python train.py --arch="wide_resnet" --noise_aug=0.01 --targets=["emotion"] --num_classes=4 --norm="batchnorm" --stem="deep" --loss="cross_entropy" --init="lecun_normal" --residual_init="none" --beta2=0.95 --steps=11800 --batch_size=64 --lr_schedule="cosine" --warmup_steps=1180 --weight_decay=0.0
Rows from block 2 of a small sound classifier, named by matrix and row number. Rows with one number belong to one channel. Each number is 500 + 40 x the weight over its row's rms, rounded and kept within 0 to 999. All counts start at 0. Numbers have three digits each.
After each channel's rows are labels from the 100 clips, of 14976, where the channel reaches its highest value: "top examples" is what is common among them. Only what is clearly more common there than usual is listed. The data: acted Russian speech (Dusha).
# convs0: first 3x3 conv (model.blocks.2.convs.0.weight, 128x128x3x3, each kernel summed), inputs 0-127
# convs1: second 3x3 conv (model.blocks.2.convs.1.weight, 128x128x3x3, transposed, each kernel summed), outputs 0-127

convs0.111:506553450500478514512522491465457542439509436495497516425542538548523430530387492483405427516525552454404515526512512546486486526503522462464504494408537469535503471516497434476527491528442524376475574555523495536510523501477537494486527466474501498580484502451467498540468523512515490434513429461501424475543481530544504510565472502550505497489409544463520471507533496440513518494503
convs1.111:520597484498446451518443453489479489435490443490479425468492509454505449495453518537449409494454408441561458495452454470431464492480562446477494478451470487480449483519505549483509502481440522459468470486414443488497472497570432459461528548505508488446526461493427416532510444453504448422524482486509487459510502465506507485503453477470481516503516526427563497462458469427499489485459
top examples: emotion: angry; emotion: positive

convs0.48:509569446534514495492525503479445548444522413488485493455535564530519467512404489517423452497475573454450531514506539509470483464523534427482464502428527487521485482532534424530504498495451542382440531610547498554547543501487515512461552482417497488532475523478487471514491521519526504426544430483473418495524470571506509515502475474558539503513434558457510494508451512473504513500463
convs1.48:543542485472455434542448433451493465441452454460497429439508545467492457484462508473442433470445431426520483495457457471447462506467558457462468489457487437467480529477495462466496496506457519450494470528417466462497483494482479455470514448476478506449492452460438415506474423471469450439469460444512460427491488483482503485522445466482475495477457510432532447464435445445438488515472
top examples: emotion: positive; emotion: angry

convs0.62:520513476516476525502505490443506518491497453492476552503547459511497497499456499434450505481461510407396491514496481521465450451510511420497432485405509468473458492509501428477538446489401533426479493493483438533488485509483461494462505483392487452518524470485482447528531525493506486483519391478463387503554515504461458502471480460509469556479406524468499442438409487489505469494503
convs1.62:527544486457473428545483430436446524452461457454537451431489522413494450499430517471434438503491473476518497432486456424476479505512466460450509485472435439523514489491461478475482489516512477447522459501489471488479498494501464479448497436463485485492517482489440463451470412521474448430480467463480473460439486520518503399482502483468468470482509486423518448492422459434450407444528
top examples: emotion: angry

convs0.27:471448484472471434446486507453468499468482474492434476454499454474481474520455456453449452475435516516501513496491489524515428450504490432440451518452480490404431444472501494523496497414479512459524482530498520515489526465493384464498580475429510452444590527500474460504469489551531581479546470516488458474522398472416491499491589463468464509524473532501465478482449504490475482510562
convs1.27:454376491473527490453487475478532525503458491492451513451496474505447484480489458462491543428494528528454534511483496530504469436547497476465456508501510469526458567491515417568515504531528517497555499592543545479446510433480512470491591483502508514506592577504496479517413498612459568513474467501480486457528509486499511514485614437512494516535462505494411454502541502486478568521471
top examples: emotion: sad

convs0.78:508517449489489548523521530450479548485509493510514543444532499570517455507439504445439456509557529454380511546486507567507483538516482457495509497407549466537482469514495419470560476557403531416523563524501503530508513494477536485509499473472513505577492483430492479561481537512504532481503395433503421476566529510541494520566490514548511541474413542502513472455532467479528510486547
convs1.78:502612478470445449514462453486463524425491452497491453483499502467527432501461528551473442516488421487573442494468462512414457504515534443495514471483477471509471451535494561506521499500416527476460472443437447476486473504573426448479519541533518505454524491518420406537512478455494461413523487527484508459544528486515518471486472499477461485531528510403547507450481495418511489461446
top examples: emotion: angry; emotion: positive

convs0.56:463442478493495430445499499474454531448482451485448491449545502506464457522441418474438473440426515520517517470510475529515432437520521444407473506451453486428452458490488488521479497389483513442488501541508499504495528445497446465461547483389502495470535518522484494488444479508516564460540428519467440477515378503432505491491543432491465466527464512499473481506457518475482524498536
convs1.56:490427503472523435500479411485515494479451478477470481449480484489462472471460490475459503465517488469452498514450468525450451491512471466449467489497515421551459603503525411575526505560563520471553510589504549486453477485471474472501561467518496532490582585477474437542422469596477510471451486466504472448518506494483496504510582478515501516520470498435447422506537460457447510513450
top examples: emotion: sad

convs0.1:520519468487506507504478516487524437502486499438495532475521486479511506529499485476489501454490450464411461501488436519456473458488523439494426477459525510507452504502497415472527423493437520486510483495389425523503427498466492512432540504400507514484494432406483433512472486499492553509526426413450460472541515532514435498474492453510468576422442525491514498426435439510518498492569
convs1.1:546528507469449476555490470465472491447450470462524483445491536471472447503436515475425454494496434500546461443494442473464497475518501479472494499466411459488493493528461508472510493510476510424472463450449462460464495479493480508436453451417479489466459458491427464503503408465469430439451461460476457443496479522490491416481445484442445473462519488439551473474414434443480426463508
top examples: emotion: angry

convs0.54:471482491506493501434421458519478492480484462469536479489481472498459489530502477504488491477447488440461527451525489420462500462493396548477483501508455452482443496470511457500422523448487458496446476511504472513575522450474554497511537499442524545583490476487482460443481481499487498460529486481456490474434491441564476445364497492506481472484464530472469459434433501494500366485396
convs1.54:488520504458462483474471436530487511480460474481461570518531542508495474526485494549514521522491481549560449456490506503425540455525490541514480454538477488474497458468476546459463484472471490518414512365501500461523507502528442508534427502500479481513388488559470539447508495368457439467452544550463551485497503506528444453446428522525465434499512530419510526569513484475517487424500
top examples: emotion: positive

convs0.101:524503474543517525500465524498523464503501492444482494495551510464506503523487472502484500485464456460408493486499447509473482443503515446501398491450515521485449513524514407486487449475453557471500444561387422521528439529459478524427553523432522469458505453408509447509508484515505536505530422423456428504558515531476433485488498474488500559425417536506497498451417461501526513497541
convs1.101:514509507426423467558483470444495503461431461464468495440471535478478445481425503459422430501531446478461480451468439494494456493540495432450489492463440443517504488529448478476519505536482531439464468422456453473488497508478474490422486448480437491441482462465435497510463458504467467456452457442477458441530484515515497425481488506486447458465487491438546438529433434437479452462522
top examples: emotion: positive; emotion: angry

convs0.66:501503447504471507482432493468476465468515438421463509487553466462496479495456481479457483468457471407405478470471453460468473441483528425489414476431491516479428497497496443480454425495410519442503462509465447527530449503450481520440542481425519460453528459471484406485510472501509510462538434485457428526512503548497433486519493450496478543461410527464485489473437497480490484497522
convs1.66:524518490454433438518459438463488485475444453455499453443494538443445462460427502481421419486501444472466489451459452473489458469519477466449475497468438428525467483530462474490497494513495517438457474481439464480481503480482472509418481446441440472475505468441456481496459463496477453455474454421477457439495485513497491432489493470474462488451507493435520431489428436454433429476546
top examples: emotion: angry; emotion: positive

convs0.75:502493480497529481483446511479533459497495539465439511502563434505487490517539455457509538474424476495472452453438418433459479434459477468488408452477473517476437535500484411457432448423513509531539507520458438510523444518508483473414572511426557502459524458455493530446472446524484503528467456440440457485464484457465450450476505485497471537432457500507434515517431456508529481471498
convs1.75:457377577457528546510498492483573570556432540478497552489529481463391498425523457475501542455478500517499511454467494476510452473550491480480560502507454448487460595478453537515467545494558532515460524373540539431526528486468548467444490465447491498469491500543510528474454482498451475553452514517475478462508495457499537438506491471488465542521526501507482415527533479507478465459533
top examples: emotion: angry

convs0.81:506469470452482414453511466478417500435502407482515494427462525546516444424421457470448468495495552480480530500499530521489489466463493501402480501499514456489505431488454481497501509453438453437463527579560521534532523447477561472512464463456461548525462495521453562484421514464495492424466490514469492465468434475526531499400470490521506445520480529446499459530500513430473513500440
convs1.81:483456518442499472509491408466526518523438509479491513472482485561451507435485473487475500474477458462433446496452470547465450507484469471488547467467525434437492523478477460488511461488488468493466497478453511419469457506413490491540465386460455471490407469446484491501458500479507469515428469420511461469484510514496502491471457502483485490474505522466542411499583400510399555446440
top examples: emotion: angry

convs0.60:465446473473486434459486507463460513456486468473419478459523471500487478525457427464430455481427512519509515490506477536503439449507498452417461510439483489408463421465505488519494492394472507438521501553495509520498530471495418454496571477399514454483573508506480473497461482541511547480535448514470437479518382477402484496497568459469467504507465513502486476504458512498475507504548
convs1.60:465420507464535444465501433451523531500471476469452489455510454503453480443475477441486515438487520521470548519446511510502437457538484443458459519507507429529457575495507424561519521536540511492559500585543549502462529455460486444492574443504506516467590565501496472513418498599476545496467475498488485469514511472498510522494587456529507506530463513467414417500531497474436532536463
top examples: emotion: sad

convs0.106:445436467478494432443496497464445521446479464482430487460521483501475474518457415458430473474414514525510511489501479527504444435511497453416464502452480482401471407472492492518497488383458495447524492543509510498497532452488427460493553477399514473491554507515472476501447488534502540472517458518467445475515390468406492492489562451480468495513469504493478477493460507485475513496536
convs1.106:469427503458531446467502414453514528493461475467454494454501456515452476453472486444480513450497509516474537522445501534483435459540482445458465506505512417544458574502502425565527514548538509497552514575535551491464515457457492444499562444507491518474579558503486461525426499597472551497458471491489481457516514477502514518496592459537501501533467516449414404497532486465444525516456
top examples: emotion: sad

convs0.98:505515428514568491505489479435439472476550461445479470531455458462503510433518490424526553478478547507384516473457496480518476484418510462502476480477491479468477494427480381457464445481464453505551467643537481546511474504465495493428516450433565482471501501468517468470528463473491506498485429467450451531459478498466463492503462480494521522476425469494495474526473501503429569494499
convs1.98:512421531471503448527455415484550549537456524472538441453470501458413509454509486523499521433504514523453508462464460486535475514500457528469558500517444413532444598504513490558472505525518491511530537514488536455479497468469550504490535421491455508545499547458500439487464475553517433553515476468484503450489526515456530445505520451530508572522523502495509389436554478515372472494509
top examples: emotion: positive; emotion: angry

convs0.3:447501510438485458472424437515505452500441471441466398491512459470452493485499488508489460486468507485526502428553457422458464462494508497472445487494427449506512467457479538512429478485472453507455399466515462472453492461518479471458552468495468485489473510534476412418487418518496528480517519529456504439422487439483499440448502461410455491524528521459489453427447525500451481467516
convs1.3:503414516507441474471543493527486482482448491534543512473444501496436488523457513564452540465487431471539443492494474501453542512454444569479576482493491507526467531461506565480498469506518471431472512404418500424467464471516521520569411528492444546535401449452448531493503474447510441480460499439511468463481476504480470468431438506500477511451518485467462508494544401479508518446526
top examples: emotion: positive

convs0.10:520491468538523520496452525508507445497508502437479493513548496455501504528506480504493497480450445454413471472487432483462493432492505461517402481445494526482445502518509420487472427463460541494521452534383417527512424522475485521412549523440533471460517456410507445493512464515498530508526441425460447513534519524480421481480503470496484549421430525503493509456416460498525508490539
convs1.10:500505510433424480542480476443495506480422473453479508435482532468455453478429498465428445489521428484462474445466438497482454499531491439460501478474452447517498497536449472477515511524496530439461464426448457444479501494476480489426469450465431495446459455455443492507471461491462470472444457429476465433523490504522486419484480490471437472452491482449534441508438423445473443454521
top examples: emotion: positive

convs0.29:496514416523533512491479511456444456480513446448453459532561490480503461495461490454474481460498508441422480458475472462504463451469540425509416480408468505491458487519506429483458436511426540449476471571494476547503453522458473499419568478444534484469540498497535387472529462512514496476549444512442440535524511527489438480547487462496507519478405515492464480466420525466482487500535
convs1.29:498453497445470457520467454434483475488434466465444458435478519426458474453436502496435447481476482507440506457458460462509424464514468419464492507466413429521460507504497463508481517526499523446475472506459473473483509463458490474419531442473452495430535510418471520496454462528489470476488453419460475444507495512482478441458532454475467468464489490468487415508418458466427428497512
top examples: emotion: positive

convs0.51:478447498475466441458478506453485497474490477490438477455494451474484478521455462461450452482441505510500515496490483519518428453500486430439450513442485485408431452475501494530493501420482520461525490534491518521486522470496387466499584476425515449442597522502475463501475491552532589486553462514488451473520394475403490493487592463470462515524473534499471476479452504489473484513567
convs1.51:464374495472533489463491473475538527507468491491455518457508476510453486476496465458497556422508525521459541512479496512513465435546495472466453509506507469533462578485516410564509502535538520504550503599548542487454515441481498469489598484512511528498594579507506473513414501617467558516470479507482489466525512479489515515495606444518495521525458504496411455512532503484472564532483
top examples: emotion: sad

convs0.22:512433503501510514479509520488525483544484505462523509467483474513492489498512489429495503468535472533355514537500472569477500475536458485490451515502561485497463495536496393472559495507441553490535467490421460511498480459445485513474491482439525508497508448404487436556477537494477566543503448397487464467584512487464433522452516484486489568423442517507529489416495425512503531510578
convs1.22:541532495418417474551529498491476499420457489514570504459499524504513420512489526486481473507516411528528426480482452542419516525546501497492497482536478488544495500526438509504547478528480519505498447392443478480509469503533456507504453509472464499486455488531401447547493485462491422439465471508464514429549519529487490436484457524438433483506496531421564494479470459416541477414495
top examples: emotion: angry

convs0.36:438479538429511487468405456515506497512448505470487402504495469497467471474528493499515487502453525518492527394528461410491492484497534515496460500524422443501500477469447535482382552491479522514416444485533506457495533444497523446427535463525478522546461513505476450416484449505500545501501565511485558435466505409504512422425516445464475470514530503477524446472474519484457476495458
convs1.36:498414511511495451496534439503436462468471459504584481474377518443462478514479503576481571483461462529554469532503489504443544547392460588465600488480518488450505482450478560522513480452484484462556454456473503439448495525476577521563463480502511539572491468489451524529495496521486510466453513483501476471497454523539487504425512541473486487485498491456487513471564451458452531460523
top examples: emotion: positive