python train.py --dataset="acted Russian speech (Dusha)" --time_shift_ms=100 --hop_length=320 --win_length=400 --targets=["emotion"] --arch="wide_resnet" --kernel_size=3 --residual_init="none" --optimizer="adamw" --learning_rate=0.0048 --max_steps=11800 --lr_schedule="cosine" --warmup_steps=1180 --weight_decay=0.0
Rows from block 2, named by matrix and row number. Rows with one number belong to one channel. Each number is 500 + 50 x the weight over the matrix's rms, rounded and kept within 0 to 999. All counts start at 0. Numbers have three digits each.
# convs0: first 3x3 conv (model.blocks.2.convs.0.weight, 128x128x3x3), inputs 40-49, a 3x3 kernel for each
# convs1: second 3x3 conv (model.blocks.2.convs.1.weight, 128x128x3x3, transposed), outputs 40-49, a 3x3 kernel for each
convs0.3:444419472530463426494459477320375428424491555484540608389428437454468524497504511483479520505542512445535435506465472510480467585542533327381413520547593507583603435460482418479495436510569382362337490492520518490492522492463534510499468454456522544450474519494433517503
convs0.4:497473449565540479484508515342368420516545611486536613361375405501528586450482501488435433479490473405520571481491525582553533538564589315333382533554595489555580484485481467487519492517571295345380517517523507488434497507496507507487480484446474508488454469534495464513
convs0.5:488493437494507434495501425528515512513489486474476460478450444516498465482497471525521503535513480483491457480516503465476510479482490539497496485483475445460466545465507537453469539443456447467487422468517434468528457491460509510483502492480497428461483413454449395455
convs0.6:564460408585506467528437428475431480502506589455481540452464513475500602432452465527504509469506508479556564442411440544495482459474552423390457490524563441483496493509535484483509492513538383423450517552559526499416573509433549524451521528461407482450432497498476518556
convs0.7:448555534430497518475473538498506531490491532421449516462438468496489505482460498469467463507456450531449439537531535508499546500474475527529564502481507438475530514476523472486505422536515493401435453428466420453536435429499469434506510453532496430420475500492457558559
convs0.8:513415503558437454545460451439500582476464509467447488424419470483420440440405470545540530513522512450476437489496508493522553500502551419485543485461488412445462435526589458497550485491524384424395433481468416470496554497436523501459493490443414479483404497494385527522
convs0.9:572562467538520420548474411457391449429431503372363478462464487458518533396453508438508557465508488567502397543549584538563569445462481410387401386374445442451466516502473432417446361384460513471485495481493480462495482550508491543524545487490465510496478540520466541551
convs0.10:466389502486439479502465470485506554489473511496452478504477466496432449423334379507530520498502499450470459466448502489506542510501577434463543471482492418426461459513577501504559520494512379429420409455457352402420520480427499506468497497455447440464422495458407496435
convs0.11:488438487546442413561487418501499556532478515493452505429408448496452460469463502502490466461494472446487456487480479489499532465470518469478533508476500456440504487537567448455542453408499393436416426464452408442481478445411512487427502498446470464493415445500400447498
convs0.12:412517550405504511479548553512490448483449420455447436535510509515477484479494502516432402487448431494499513361420528413471542564548566436430430460437420429442455490526488484497476499507532432436503457435446421406426448419481474453482428447469453452434486471486513477530
convs0.13:590405485572452446564456455380483596410500568447466524438482509477447480431382399554548510506482458484507430464444426506515498522526552358496576417502531418470498429518539424496519409511525370472451409513456394434419572504487533502505513469473479514518446522548385543563
convs0.14:443533532464495516518493560452514530436485548456483516490494520479498535482446462474461513503437456520452457517480483477495505467480473445512509459484511447486521460451517466502494447553501500475513469436470446437494462463516477480517486477504487489481503558535486567539
convs0.15:474538472468538508463500506484492512535521482466463466406396400454460408470492503462469541474426481453412410502521541484497512470456436551524517575537481465473469502450488490448427468480402501428426576525469508497544495525528485476524487468516562529470547516417547563470
convs0.16:499411470496413450502420477387467526396492567441494509483486535424469559449470463489570530470490459550525480519517544493524563470483559355458509392455489492539491443476510413465485405479483466532536465486489510483443529525465501506471474491464481491453537529461511509438
convs0.17:480431516489442481490444468479487510471482492448466477469453480472454537405419477491497477477488470482498446457511602467518611472533643430461502436464485411417420458463554489461520483476487407421438422466505409447442533480426509500452476468471411415410437455408429514441
convs0.18:542562440531507389600496401480383393476431479454435495460475469420482566375457523410500565442504496505468396558525512551533482469447449471410394435418470442458476519484439426413412373401447564491474474503540461468487434527506496514510550507483481513503444506535447518551
convs0.19:565507389490497395482452413449397403426420483390387449486472473463507529449481510487560574490538524546519454460488527499519541457456489420403408383367418417416429485472470428444458360419452511487523528521509493491511517558468501523514508464485482536536472539545479553517
convs0.20:459479564505442516537450489453502535499486500480468469482500512504491512475481484534489500526480449470470398519497502466490501484507473475510532497482475458436453462503525428483483410469515490506448490504476444482511498450479532455480509483490456494451444492485452512543
convs0.21:499553467435517516440497520460479525481492478447486459440445507447446417449441468482490559505439484561463417497522582526514600464430473493460521524501434489504478479411447459436380427492339470406490485439468465471544508556539487489523510451501540489393509547399493586461
convs0.22:559429430598482416566434421396454582444496582473509565430491553453477563446427482548532517526522499496576540448417395476492446491498542345449521470532568478515518451501528444495519426532532348480481401523519485480438580512481572528476525486446461480514439508548424553583
convs0.23:553442485545477514562471461476490554495474458472454425542533561561507467491464476571555523487482512440496513534506530490510563476471536448516512486482434441438407414482541465488524459496490508557513517501449502516484592509434542500455532507445433458436441483469464512498
convs0.24:453505532459476509496448479491524527523505495461476473452451450493470474504488513504468461527476442478486430555510504493514539493497496508521532517512479451465479486515528447483488419475506522463434546497453488498518487444491510440486508449447505476456489479472510495518
convs0.25:556491414546522433548514445449440539474462529458457519404452481436458449405399379455464444447459414447499417425455410514519465535509478436467526438454514425464509512479490466453495460447509351459443351460449359423416456485455456473457464449421509475555442494570397482566
convs0.26:525563453442519504429482511468469508479498467465482453421432454475483428466461471485486571492457488545466412489521578504511560472442459509490503533494433492498477460398449443446411439480388481438449534479454504509560494557541470488533518456513540490412542560427526616487
convs0.27:542504500557524538489483518531396373506405378461373359429411430479430439515448423489526589476551605380440483490480422523479413591543457536407357529440408446354347445412398451444445413420475421436442492466439506405399569493500572524536496486499394491547385493522316414458
convs0.28:509432386514476405454463428563489504534487479470462437443428438474485439428453474464517495504493495485452427443498546442503557459507576550466489520451447432426406556396507565427456564465401386428460409447478354421505473477423465497454451486447493427394464424431461447452
convs0.29:452423577503439543538511541501495531486456487476431401537523538461420479423395411479483452520476470478456489451486584430503595522546636432440502488459440432411421457501561505480551539474489428399492446451465414432437559475416543509476457476459417390398420441430444517460
convs0.30:472478501465482486466452471497481488470485481424440443461451469430459508414421437484444397463423354492472398441469545471496548448493576502514503473476472437437401500458479528477486503503517445461504414451506399404451460430451478443464463429443437427413459469478440524555
convs0.31:548418513580439501548403521399499570458528599441475534433477506477491584433389397537495501564530474568561460409393387492473416468488528390496517496549573452519509437508529410506535447540529375435428495526473491453364570517514570492531550472562493535496477563533474574573
convs0.32:572523395507488356465412337454444370441493507385409428523560554498570620416488548425567582432534572466498477446436474542538535550544564399404361405451483375388394499511489452456487364421471503490473494515533449490464491526510461512512478481477496530588490501540486527516
convs0.33:482485468465480482444459454476496519474465490416440464434434462424464513378411461470432428479408385484422363438491559471506579475520609449464503464449471429432431509454489528465473518474489374411452394451507394422460457459450457463484445417477431395373449430407430471464
convs0.34:483449444471459436453450420585532468520486445419462459569483394530485475463451455561539485502458406514500457449485526465446493438445508591539468483482467429451437512442445553479451520481499578529505460479554452453497474448411474465429472466446480427399476433436448443500
convs0.35:514545471475528487467505526508488451465455430437456491509488432497489451457479470449481531447462496477429439478515534498507488512518493525469437465446453463485495500428475495434464475479456519455402481480465464487497468535542448483542489452520529452431486490428457520459
convs0.36:459485541523492438527518455418425426465491499558563600408428435487512533536527527470491494509546542406496525561554587496453450576547511356356397554549572583608632460518531411470508493532547377329334557515538552506519511528513509532471457501479545542485520539527478515514
convs1.3:437494543409439519417400461521536545590575609536463465530476396560540557549495493484519492404389413486461484489431468530498461417374378513500511630628651587532501445439468473450524509489539551532476617591662574558550425482513426479523473500533489479510484497525490472495
convs1.4:486540610444485539387440473470535601540612646472485501540510449526525582558554558582567500432482482432447497444485565633600527456455439473480527544615681546565571455473461513504511544496506500461416586610686604633672442445495490516503437451504522475451510488464520488475
convs1.5:475518526445518513463524518528531503478462466476485474537543551434445453445459446507472475525494493545512496517510509528517533478495526540547542483475457469470476499443497510440521535479561591630582487500500422445443507541548483516527526519523469471508471453524488449563
convs1.6:425452507402442487415491493452547604479539582420441445591582532515526513496510507518529472492513487505492518482563613463494466510532502402481510440524597437446459516490423525489479534528519481489478524496538559550556455448515484487538494507492580461401580455455593515513
convs1.7:553569538518492479488441478522535495508433371528459419492531559485471440525499447495504537504465524476456452469505510443456450421465499535550549541505430552482402458524498484533542498524525595572571566526422516503393525516463478496466451459480484557420525573495499545543
convs1.8:442480535413471516389482534487509494441429450454468484511518498502464436519471468467538534487562570511559584556557540499533509429493493471507481460423409429435470525525415503498409477486423489539595510453449499463494472477555450484519458526546529476435531446442529478435
convs1.9:439487571432476529534464499502522522486530551510512491475483501429408402517473456416378403469441471435465470543529536539515518532525490530564549436531535507548552424456507507500573532535592580566603375451482500540511406438502420431504448426504392389429422387465428402508
convs1.10:436464526417485517436519559454451440478457464474457461504494494546527504499455468479536542475528548513552576515544537455482489439477492462445427456428417456454467520483415517471402494465415515512547476454478513488520440449507433466512462514545534467434553442437520465439
convs1.11:472519509448492522429506530507497481454420437504494511535517541448422417516484485521509516527514541526501539518522480490486476449463456509513498449416408480459471519490466521500463504517456552596624497457449502461504479489499469476494459530531482453511502477509508479488
convs1.12:578543500500496452514545536502464416466452441496456430547489438543495489505471471495515503504548523532541555430480491406444457344400425589559487489440441537491500541551458485499420490505462600547532449428453549558568562503490519471466533494510532540491522529472504516475
convs1.13:379453532323430518329437521477522517471514543441463484485499486505506505469441458492556539485553575513549595526534530477505486462512502503519475467506451449481475518547397498509398454516438492500548484462463493453488424480540399489511409482518546466452525476446521526459
convs1.14:537568519492516481461459470524553533484495488491450428510509507472475479513472396504525552490487534475486460453468501453463468508510492561568543490511506519507479466552535429514504484498518601535487507484430573529447515494451508482490497471476479563444459565510489549563
convs1.15:404463521421433483430442481471436432462405366463433454489497508492477429527485489480472541487455545514445492485469480507483495447467500496440490524444427503443415462483478447492500450491514594542513636561481491433381444500528437476520450500489477507476471513484446488490
convs1.16:506460508463462480510545548452514501396429514508545548593597602460452489459426499480492398460503443534550497491543576468504525484475482523537524359427481459505542509459422470439446487499498626590560420395459476482542486494576479470520532523529498405401476383410481414441
convs1.17:429467534413462488441485504507515484495477479474463425520533521510479446507424406485533474489538490505539498495553528453501496428477482469494503475482488465465458502461405486434429503461465515515528496471486476439456453482535443501513467516522529459416554440434549474456
convs1.18:453505552445502531492521536535532522472502547511514504458450477411399416497417400436413430448469499421494522513521493554515491533506481546571557484530537515540545440446531535530577582570620483504518445505544517513456430496526414440526456458540374376467435403466458431518
convs1.19:471519572499508532547489514550534531538532538561550531525495493477403390563526483455418466485449451430459451533499530543485468439441428524551562502508531547588564462482527496484550509504560510560623374435468509571563451474519460447505476454492403405461425384472421372476
convs1.20:543527474493470473476479499549530502494446418504472437563564577462436418495453428482535532487531555456486494502506494460459447413464497535536525525469417532474429499523432503540473530534502573557581533422441511429414522465466496462488497456501528501453541550457538567487
convs1.21:399469597400409545390404537523433454511432431523478472507532504523506461544506517499461517556463479573458439502501509452449509489522548518433506502445444515478476445514523466482515465455523610623542552525455514484470451507516425479489414496506431546484415498497395470474
convs1.22:423497525366470485331438462520604620472540556404435448567570518523523525491457481483558511488559577497541570494537540491526452483511476478563557475542545426436459527531424502504439516525480512502528489487513483467499452486514459522521428495508565479454591516478597543499
convs1.23:466423462474439459454482472501507463413434475432475515544527503497511461456478477544552472541511460549513517524537501469526579451484528501505454417416438431446478521505445487478449510509487519577588458449408507485461484451492497464468515461466569435420560423453582465466
convs1.24:548519492495491467485473483535524493470449429496500487587579542471429391529465463470505502496520527505512503517524503489493484447478506547548525489454418518493457489493478476520501500525523624621607514441403527465402540492468505499482514479517501491478508525489511537516
convs1.25:406484509339457492365475512469481447466511486447443480453470461511500507478466487552543547550533562551529592514520488485448427482486433494497430479484459464492484544508475498473491476474486517516524490493523501495520431476537395463510378466498550481548539486539514477502
convs1.26:395482592385413536405422507499442433512414401491441429497494509526534482539467489503449545529460506545431445473478478498461484482500538493439482526454451496459430422487496440458488482451513597578524585577496508456424459505534427487543433486490424549494445517507416472501
convs1.27:505544534489505536494460475499463487465440469435444500527493449444428382400393371547546609543531553532533556436459456492483499575540529476457505471424485486463506451439515473407474499440464471507508448432409424454424540549520495514521458475503518522571477463544454440521
convs1.28:429537539422523501464542466485467448471451422452438458490509501502467418492470462558556481537541461520531469558542497507519493438492535455467481491460423445446442491400462504409522506412544523571570495503467406431446451508535451490518488500501508424504510420524529420547
convs1.29:522480483500455471540556563439413344459439463475462451499471415528534525405414442487505497493512480537566526453529526410477545402452471493433355434387396454480477557472410504451404527478437543544516427436468478492540496476528465467501525526567541473422532419443532455438
convs1.30:461482515408452486436471499494474460497485453452415397476497499484482475462402374503521501492520478523521495498533522471467463464480491480510515491479463484454430488482446454426452498484486543560562520516493511466459482505529456487520457489545547481480536477497536496505
convs1.31:383495553324417509330357459472575642436544592395406443549562513521538525538508507436559588426562633454563620478508519520472461507557503475527582460506582423439458511575471474498457463499483494472508525480510550515578439444519462473545438413503609578446581581476572614515
convs1.32:516545613552570602600585593550517520620576562631598564485431384508462430496459398406413419418403442378427412458436473511464484458440443499519512560531515615611554543518522540534573494518555440438492424454486464503482437423467471455475524468474357336432371319430358341430
convs1.33:386463520372456485423485500538510480497484449485447421503495483520458435516431370504537483511533479507527477506535506481496455427453475480485498519507495502470462497439423507429460514462504532546542541502497461452450431488542427470529425463514534455460536472492549476527
convs1.34:493536538448503490444519512502480463480433419453406380490513500454472468420385345556501505529487483506492495512534547457466491478499540496520536507474448487439396475423486466423511509459537546599559531556528452420397499541540479531549490537526474442503491463515503463518
convs1.35:526531584463470545470470521527491528478413422464428444552529536551489446508411399503490573503492571523478498479464456474457473488491521496508539483444456495457457426545537450484505500507520561566523507546502497435386518482488499496502508516472436571498462540517495553547
convs1.36:376425466388420533500473446556523529641578570594462411534510481595599603503525539436438424353303338518407395517480494534498462412399375557512492700668661648525460436404402438410456541555568598563524671638649548550584420480479423467517593543475493491573421431501437472517